A small image captioner, trained from scratch.
Model: 4.19M parameters, encoder norm rmsnorm, encoder activation swiglu, encoder patch size [4, 4], encoder widths [64, 128, 256], decoder width 128, decoder layers 8.
Training: adamw at rate 0.00086, batches of 128.
Data: trained on photos of plants, animals and fungi (iNaturalist), 77898 training examples, 37.1 epochs.
Rows from block 2 of the text decoder of a small image captioner, named by matrix and row number. Rows with one number belong to one neuron. Each number is 500 + 40 x the weight over its row's rms, rounded and kept within 0 to 999. All counts start at 0. Numbers have three digits each.
After each neuron's rows are labels from the 100 texts, of 14976, where the neuron reaches its highest value: "fires on" is the input token at the peak. Only what is clearly more common there than usual is listed. The data: photos of plants, animals and fungi (iNaturalist). In brackets: how many of the 100, against the usual share in percent.
# fc1: MLP up (decoder.blocks.2.mlp.fc1.weight, 512x128), inputs 0-127
# fc2: MLP down (decoder.blocks.2.mlp.fc2.weight, 128x512, transposed), outputs 0-127

fc1.182:476456522529541557494549541575480509496554462446420505508481485495488553432485524534480475535425486512509566590411507424484487525508506522462506558502527525508500508551481500557511502505420504462492468473503511500534469541515481509462415477513553435489501510527525420537489452615485510554510519556516406561506477448521505528530541482461467529593512461533553458538556439500488492454483
fc2.182:455453559513465468518525453467484544454501522447465531502533505456546502595573601446573469512485542458523463473511394541500515460523509492462548490512394494532425596531542503515526445465506470452455463488486568495461541488536572513471492472528547504489563456477477460518557513463502494530544545505443494481580445497500453500512475520466493536431502549479532507495506559475473547484476
fires on: "numenius" (23 vs 0); "dolycoris" (15 vs 0); "labidomera" (10 vs 0); "calidris" (9 vs 0)

fc1.210:551530513478565550435509462530461530584538556485453534505493499492456544500491524530492390537497536505458444484516502506488552534521437504465469568479522498532564545506510482541510560557499530455486451552442502546408479564440502584489513556484520523532533605504502505480493473503550490438424525491444517509490469486512480493444398514501505529571513497476571475459499428463471492522532
fc2.210:521492506501519501498476576558538498528529487492518389453534581434510502443572576537512551521546458506493483501517485564514494457421493540577426428538430452468550514469513479539578491474536515494525501508448506408499490507473566555495532523451492475559429590493508549507494483512499496514527432534514456472437541470445412531498518505522516449548509476543508493453533478487486494483514
fires on: "class" (97 vs 5.8)

fc1.5:512459555454499496439499483500534557505433478521493504485425573502561484542491528429549510467494543508529538518498497466490534396490520446502477516460565504442477521489444458473529556523413556506476468496535507529530412493467440554471487492513475472587508458489439531501484444500528522542523500547573552460490422510440530445496528407433485516577489526525509519467565498475506580509494
fc2.5:456446575493476511477537492460550441505502432516475477454558476486459434492500472582548522523507534451535554496519525484545512513405481530565481584463504461465519551545444498490459458480469525449503501532543555509478469468475556485531420593500453410508383584549519544513550490498490464481533477499546526502481463525470470495384478477489537559519474514510512478490475503522524517502518
fires on: "class" (57 vs 5.8); "order" (19 vs 5.7); "(" (14 vs 5.5)

fc1.45:532492522472585498478529516505478523529418528502494527519502537534529549530472551508461435497506487511487515475438490449529568389484459490478447580496522504480570546489433485552506549485557498455508412447461479464503492555499507594480507505505506542538489543535555455417471517488495560445495516540570516534506455530482544460428532445476487464537459487439616469468506492494460542514535
fc2.45:461568505533501557450507517475458540605489547507483450552425556524519488500528480574477505471459417546441481479471494491451596474480547522580447504485540479528571547499539537496541536493506442449479505475437552526551492555488454554521505507533455464499479533493511483457493516464509534458515425467493496492603524535417525471450550487480452435529485524449508493529450455506528487517566
fires on: "class" (15 vs 5.8); "lygaeus" (14 vs 0); "tent" (14 vs 0); "saxicola" (13 vs 0)

fc1.276:464465482551566474496558594575449474465538481492479517533496469601533520505470536472471505527420524552509509588467481454580468560536493471537511533546541513507562534553480524499452484495503511470501489459486465537584523520487443595460460469492472457494451494480547477525569503562455530500557502405530438527472437482479481512527508411502472497474520498482555457500544476456487539448509
fc2.276:512478495497466492489520554490483558497495530534444569395496458450536453521516606445468499548591474519483522532567512432464535572511465476487493501490474444469506530496499472506472529493544466436448523552536486492513496472523500429549522440533507506462558497513544475495491521483556555510565421467435525459510526525509461522505563498483543489506491430491601536482487566565393485463512
fires on: "numenius" (16 vs 0); "lesser" (9 vs 0); "indian" (8 vs 0); "small" (7 vs 0.1)

fc1.503:507503504567502467455512576547519550535529544493410495503503565486543482480439524494471535397521512534500536532519487474527507480557508466507571537441493517471447521540463557459526534475488496472566513467565492525418509505448485525508531534486537477545576560386526462493430516485522475470422506446527492504470489449545516542538526444437455500512461471440491464527518506436391508487514
fc2.503:464500504498465512389506495561511522510480537468466496558479480506542474435438568504458561470488529537502523494503471495519497477538534552535456548404499522418533531494520526512498548456502493546518514514568539530425499610430441516432409456463531466538584555417562423467483543521504511480486498534520519516552492482462529537506524503489491490487466482511540452571530419494492474494515
fires on: "class" (22 vs 5.8); "family" (21 vs 5.8); "galgula" (17 vs 0); "(" (16 vs 5.5)

fc1.225:542450471489482500516504525563404544532492484519448516549485609565519512522487543479501519436459547522510492548501513450412497505471431461490521439512522536466493473484532519470407459493506509496515485560547498559429512426459503438526465551475440424483521509434474441467467520436520552467500538466483462542510451423464582523535511468483464544487556503533458523544504545487537565494480
fc2.225:511512487516497543503483527448531540582520498518553517436541506521457465528498536467533460474486521411539538545402531529515584551534463550507440537473389487485519479452477539488441494500540549530445469547474554474438483455466578546486448570459487537511456567463475448565536527521481488557521462459424505492456517493539509554518474518486494422505565505476465466529519514445526490550488
fires on: "class" (70 vs 5.8); "order" (12 vs 5.7); "dicrurus" (7 vs 0); "contopus" (7 vs 0)

fc1.467:477504515425462451448497487531468569505526470532470505473545534451476460484546516523506520487448457457459546521487488490563559511539442533546491546490512467458607518469458549495528476520493519487529465494529540544573495474512480528501508555447453394481583536473592612455421476486459585507490493495480476504542480537520523480505506477504480465556456553555577444548506514454491530547514
fc2.467:495447554499518474502574562498533475497528512538477439512447556541516504491517444579418487503537457551544524458487493526539482470487492507481470476559585548527495478501527464489533454446456478493469507415520497465499472524548532452467463575495444522499491484483509440522489517489524553523447508508559565554523581651514483516485422468533442424502529468435497480466535472552552501488517
fires on: "class" (43 vs 5.8)

fc1.19:609503503500513437529548526560458488518518512492463477452582545517567504482474494460517536451442467442510479527395501554492491465463480553500481476455495457521531554477536554539471503450501537398585476527529418503511545481461505534494480506470531502514549526500546497494559575501442486459498511473430483464511487490519469538415473529462556515513500560487504420528535445493511516465601
fc2.19:561456509567456507515423487498487536492499530574487452500462474463513532502473423516447525448525411478541501476540465507458448501457473528495485593432518547511433503481538519556481540560525553507487425541486553488507527427520522466480520429544563493449502479562527478516501560498530556421557444540526518462444457527517518476545527529495469505475459523510440438575489448493459493475570
fires on: "class" (91 vs 5.8)