Weights of a small image captioner.
Model: 4.19M parameters, encoder arch convnext, encoder activation swiglu, encoder patch size [4, 4], encoder depths [2, 4, 2], encoder widths [64, 128, 256], decoder layers 8, decoder activation gelu.
Training: adamw at rate 0.00086, batches of 128.
Rows from block 3 of the image encoder of a small image captioner, named by matrix and row number. Rows with one number belong to one neuron. Each number is 500 + 40 x the weight over its row's rms, rounded and kept within 0 to 999. All counts start at 0. Numbers have three digits each. After the name is the row's rms in percent of the matrix's.
After each neuron's rows are labels from the 100 images, of 14976, where the neuron reaches its largest size: "top examples" is what is common among them; "patch colour" is the nearest of a few named colours to the mean colour under the peak. Only what is clearly more common there than usual is listed. The data: photos of plants, animals and fungi (iNaturalist).
# gate: MLP gate (encoder.blocks.3.mlp.gate.weight, 336x128), inputs 0-63
# fc1: MLP up (encoder.blocks.3.mlp.fc1.weight, 336x128), inputs 0-63
# fc2: MLP down (encoder.blocks.3.mlp.fc2.weight, 128x336, transposed), outputs 0-63

gate.303 100:527575502462506533426492551496508470532538507499488493464512473500471562422467525515486480520539525529429537353621475535497509473462570448490488541524473452500489512550511447512486529567470476
fc1.303 103:495413457584462457474531493546491511479537544537582492429455522499569548547431478529509497532556484521471518490516516427515437503428498474444436504491433536546518534479590459513434471538490467
fc2.303 103:518518498537481488527464523444482499575489532453465442501493480524483553511519529458515520529452513485475511511482424469560486415544591569464463515467492547496492516522408479554523522524476540
top examples: class Aves
patch colour: pink; white

gate.323 101:459539472432517497459561541509566558447478493585500453472588590468512487513467518528479433511501453409522469503459500494490488483492483521416543420485598489477499453426503450565529440561532450
fc1.323 102:518458409470555519474479570465475519468551534436567460527520519508548529485449510571509519414501456504539535515496490487514575426446445540426590542455523537542502518448556561527476426541543523
fc2.323 102:534491558461544497520536545510420444512546506484463425508541510590490541533461528483506531470472496501436535499539482474512569523542432500475498569499541490505541484471565455488496567570556533
top examples: phylum Arthropoda
patch colour: brown

gate.20 096:512485499413528472522527544437445458511563527492464513517486472552473434431518467541547454483538567523444556517590463500473540449502500541512489488483498522471571479515471456502516477460455528
fc1.20 103:464498539489517533553515503592489499552471434555478487474531534455521530430489509516486540535402576481454518436486553573532443554505455542522494508542446549585462544527526475530514531499449520
fc2.20 100:418479455489570454416509552464516467485493531520514449497463470505514445523469522469456439537512570517545510451571542485497502499483539541532562604443555468514452556531552500500514465514479474
top examples: class Insecta; order: Coleoptera; family: Coccinellidae
patch colour: brown

gate.294 099:491456475518488515467447414420491480496496499481444483580503540516498524540478467470444517491449479446536436490513406494451407479522520459489507539507478456504528518461504556522516561501431461
fc1.294 103:515486534445528513532494587488511420520582474536485493488471512501445489444522451430472500478408557470536500490468506423461492553605493528515516484573480529494565500482507492462442568568483493
fc2.294 095:579471485488525529457508498478538517554539512558430428503516527545466486495421483465516493545470428512473499449590520477601492539500461444527467465544548493594511422542484472526545495500533534
top examples: phylum Arthropoda; class Insecta
patch colour: green

gate.269 100:502538458521530546489516476447523475533517452483372482485522512481417461501571425486493482513477440480523421536520438509461456555489425556467456506452542486409514534498470524500436535509450498
fc1.269 102:496522497450490465430489569490504553516544507488547438463443549466500392529484528515480580536458482485494453531431508493475490479464502477510453591456552536516487551521462443474475467510527517
fc2.269 102:499506516564479519423532419415480535540425371499502467544417520511507499471460551466484510527520518472503454473520515488485499529510576489434466465465495486393481509535512503591442508538587510
top examples: kingdom Plantae; phylum Tracheophyta; class Magnoliopsida
patch colour: green

gate.335 109:550528516533451554465451564466498433485470473555387568459597471470534490443506475455464453463484542523443548448477482448496503489578454509527526522495540476453455554466508473523555524469449570
fc1.335 110:499489492529481481490486470535613482551521539467497555473494494476459468550484481501501519584484564451483489530483560553520574514392558433505444513499478465440539500496492479470484491500503482
fc2.335 113:445448528478598388500498553539489477494505395507548595505507478491518458523546554512429491524495484423513496556549501543477550464458548558446544509460500543525535503457511527465555458536473485
top examples: order Charadriiformes
patch colour: grey

gate.284 097:492447466481462561468534448550468558442554411497418467500460555507432523545470549460503476576535548473462522515514475581542601465487514450501548510499514428442516499568557449501470509564498491
fc1.284 096:459571456396507521516526556453482452432566490532488443517504492490535537513436535524485501506394541518533451461486506465486455438521529467496489484474499529523463460519490545455482535545492477
fc2.284 094:511436484455512523481535456537507482521554533489503560482508455519541573531522493403458477501505476523505515505547495437510511519482533483560482493539550498489446559453546518494608502486543450
top examples: class: Aves; order Accipitriformes; family: Accipitridae
patch colour: cyan

gate.197 100:470590488505461544409518459558522439459445496556461482546461605510471495508512500503516459482502523468493470508448519470459522416446550452459466502438428547500453538481476511496500563500457505
fc1.197 108:487546504490507554470519567469492521479468538527504513540506456504491492523486491551452464475496468467513440548482522494569505440512427543592585548520538471423480514463464477499505487520532509
fc2.197 107:459465469489519430473435574500500518519495455465538507478529408574507457526482490486551449435482548587539462501497519456461462581448529560431520493490496557514538514564569509503486469514472502
top examples: class Aves
patch colour: cyan

gate.75 099:442512531510556650529561503523515472485502476480507470491503538534533557493505460530559563494502516483542448437596527561487417497516527530412503558455553478510494526532533470490565478553483497
fc1.75 095:599502455554491493470465490503541499498508581483494558502461511519508472501440582477505507489433431514462511530443543548545464449448494457521420441537499478507508516478512433516493543485481550
fc2.75 098:505559544490486534494505457457546504519455507494530373445440481557476501441505490476521537513395568564443529528426491411592549458524491517506504473529567479438473473470578488538549536510556512
top examples: phylum Chordata; order Anseriformes; family: Anatidae
patch colour: grey

gate.36 097:529479489542555450391442458497518498499509528430535545475551493504547536535537520468541462508527485496534581548422516578502567516470503539469520462428509417519514512471512508542484474505553476
fc1.36 102:495481481558534546465469536480482513540537541552490489478480526531469522451590439449553567479497523465506520548518575497486509552454535383508501510425500557547467547470560549478450495557530562
fc2.36 101:501552514486491455473477514468556467504501525497578466493498513518503547571442473508453473529503520493483478491458426486480527519500479495450472477521519555501554507534584459480477491517560640
top examples: phylum Arthropoda; class Insecta
patch colour: brown