config.toml
model = "image captioner"
crop_scale_min = 1
horizontal_flip = true
vocab_size = 2724
encoder_activation = "swiglu"
encoder_kernel_size = 5
decoder_width = 128
decoder_norm = "layernorm"
decoder_mlp_ratio = 4
decoder_positions = "learned"
decoder_connector = "mlp"
decoder_tie_embeddings = false
optimizer = "adamw"
beta1 = 0.9
beta2 = 0.98
Rows from block 3 of the image encoder of a small image captioner, named by matrix and row number. Rows with one number belong to one neuron. Each number is 128 + 32 x the weight over its row's rms, rounded and kept within 0 to 255. All counts start at 0. Numbers have three digits each.
After each neuron's rows are labels from the 100 images, of 14976, where the neuron reaches its largest size: "patch colour" is the nearest of a few named colours to the mean colour under the peak. Only what is clearly more common there than usual is listed. The data: photos of plants, animals and fungi (iNaturalist).
# gate: MLP gate (encoder.blocks.3.mlp.gate.weight, 336x128), inputs 0-63
# fc1: MLP up (encoder.blocks.3.mlp.fc1.weight, 336x128), inputs 0-63
# fc2: MLP down (encoder.blocks.3.mlp.fc2.weight, 128x336, transposed), outputs 0-63

gate.45:088119209056133167187195172130131129127142130155128147082156105080167195104141137127113115133133075145118069095164105131136132145175137162096157126171146049174122142171107135155144162133068174
fc1.45:102137111112118145105154140113132131131066105118142074102096104133152128111137130139114135067119125064128092071111148122117064148155145097097139180160109093163108104191137094157119105150112129
fc2.45:074201134113137165121155145125117130107172181121119160132158146156147136116144144162118128111149104088134151142119119076148104124139109150107117143119115131079108171157137118137179141081164207
patch colour: grey

gate.10:155195081094061141121125151097105115108084103183097133103069148099082147106072170092166143082148216092107097118116110095165178078114163123125120134065095106089155183233132089112115124148102140
fc1.10:110119109196150098174145158138105159136152126164150134134131204172162106122112138160150133197156113092072147140191107137129150131104116096104178176066165067137158164122149119152112095125154101
fc2.10:151133157129104151099141137098114105132081091123120076135135108116166206126104109114126144177130223171098161135145184137062127159156118091181139111178105074148103175121092068097098129172143104
patch colour: pink

gate.309:126165158062156110189143149124099102120092145081117144076143103129080158130079114115107097136162087106141082065123099173113131180106093108113080120082151119065126172171102129126121126166091115
fc1.309:151143142101177154179134137102154123149123067064142153128129086108177117160090166160126139057157170124158107104076065071158136158127178163151109084151121162088147149117123151169112201134149120
fc2.309:117189172121123117102139126150177106108173106140142120126150072154105177123086134120162151133217104146126109100140080068123169159138125135107165068102117142177127150139112134094153135107153118
patch colour: pink

gate.279:141155151119128137100121073139101125187167067143118115089100158069109102075065172071110085046068156135147070102092117126101132104111171176149132136116082077124112101154128120097163113113148108
fc1.279:109065118142123158155095167130207132098153150167141176143139138150140155131184171092152183180111062131126170117125176108101135173146111125161092189127095087109130168125111113098089142133159157
fc2.279:151037157057093128079125170088081130121187109152121059120114105172172151110138124035128113141143130151088142146134162085105159127154140098189165140123161126152123109132100152107141143159095080
patch colour: pink

gate.58:128109079123104150159109113086110143210092133185128147162162124131118086080070104152126147080110189112118116125131109135087150159151165087123101146123104165142081163094092131141114154187123169
fc1.58:174085094134170129097115174125076195107098076111160177076151125115163122099145092114142203116163147114148146129170127164187137128145140138180106115162139133079180147152113126142112162123122147
fc2.58:101122106104108196145110151169128138146141197121165148110097111111084136118176114155106150061064177154123126119149103105163132094097154108045105160167124141125152126110124174145109112150137123
patch colour: cyan

gate.230:131133125083141164173122118152094133183107098073122104098138116079179203122096127135115126095123154097124176052134122146092155148081132176137138167109089101198138083152199122132130128135143089
fc1.230:103151104174132128146133119220182197112129116150128134144088168096125135170145121155202133157127114109102095119128105132116113148083097188156117136117113139110113142143115161075089154119078124
fc2.230:197118175139191143106129090083171119127103101163106059154112122131178167062120078128141152155125143104101084122106123137173147135099100148156116093130061145107088194093129066119114125122103183
patch colour: grey

gate.158:101136116190103125103151112099098069149078062083101118130108156115142136131182099068154145050141096131150150138056135065129170164127159086123138095124049132119101152179164106055177119153101164
fc1.158:104148176137151093120104123111120113156104136146055060134129133077153128095108131104114168101238185103171127118145132120102118181097154125130115081119128118163094119148168162139142136096069117
fc2.158:092081093098138150103087176121108088063131177165157125108133147091117154132138141104096129155148128102157147073128128146132127061171145107110151105102140104138169128053129103165169119118159116
patch colour: white

gate.272:148140184129138123138132155184105108127099097147163140118177167083151170112173095128095089179131129111116089142143110086126120157156100173061095050156116132075076105067094109131142179131127103
fc1.272:113158121133059139146121174123130177065123133080111136106155110145153157110147173136135076150123088105153158094094134162196146128199125078135171115146094059155141156119184117137123142160112152
fc2.272:132102180084143132149133135103099146088154182168072135162145143120082207153101109101188205175192121115135170079098138112132121145122162126177139106161109146102180085119116094202088095060130142
patch colour: brown

gate.243:147123154120094143146192101056088107143091080137128119066126099078135111140119125092131137095182191123147130125067130120159122130117102194116104072122124134144081127095144153107152140134116062
fc1.243:110133121201172128093183115132144138172145125156085142098142139146082148085176091126097091095157117055149088133117097108171082201160108091084186146135116141156157155140148189184155091137084118
fc2.243:129109132095119135124141115124148077140121121132108139179155152069075159089115084116148162184156136137104152125140179122090143169104031068170139123077122128184115177045114117138128123142154206
patch colour: white

gate.110:120179136094139121105132183115098191136153182089079092139072107142046071132082122118141063092141125103145115108166143085116117078100118112095133137167127111082136080124146134152124169113133152
fc1.110:141130120140180104170138124114176130116138167090164157107134103143102122131171097098072138115103092114130180112092119085139145131132065153109167113192084149096123095102161118174118056138225119
fc2.110:147139145112102140186170121077171178114111112136179165123146094149175136158147152090148157134118135136080153138089140132123207127120066173106132102151164132113166135116116128152132134147113150
patch colour: brown

gate.133:144167162141153166118089128123210163174072144148102133118150091100162100176141061125141153168114098105143125143097144080111123110075113063078086123134150115118113095111141119116148111219079124
fc1.133:160099122109031081128162136107086134111157155135142120131179089134123124145135116136110087141107103136121169156124157096149166090150148126079154135079112170070126165123188148126178139165098127
fc2.133:090180075122145141133112105159096133081107172102104143162085049174126112136177168151138150100145056178174107090126096091148087163067118130161093142094145173167108115183134127087125111130077138
patch colour: brown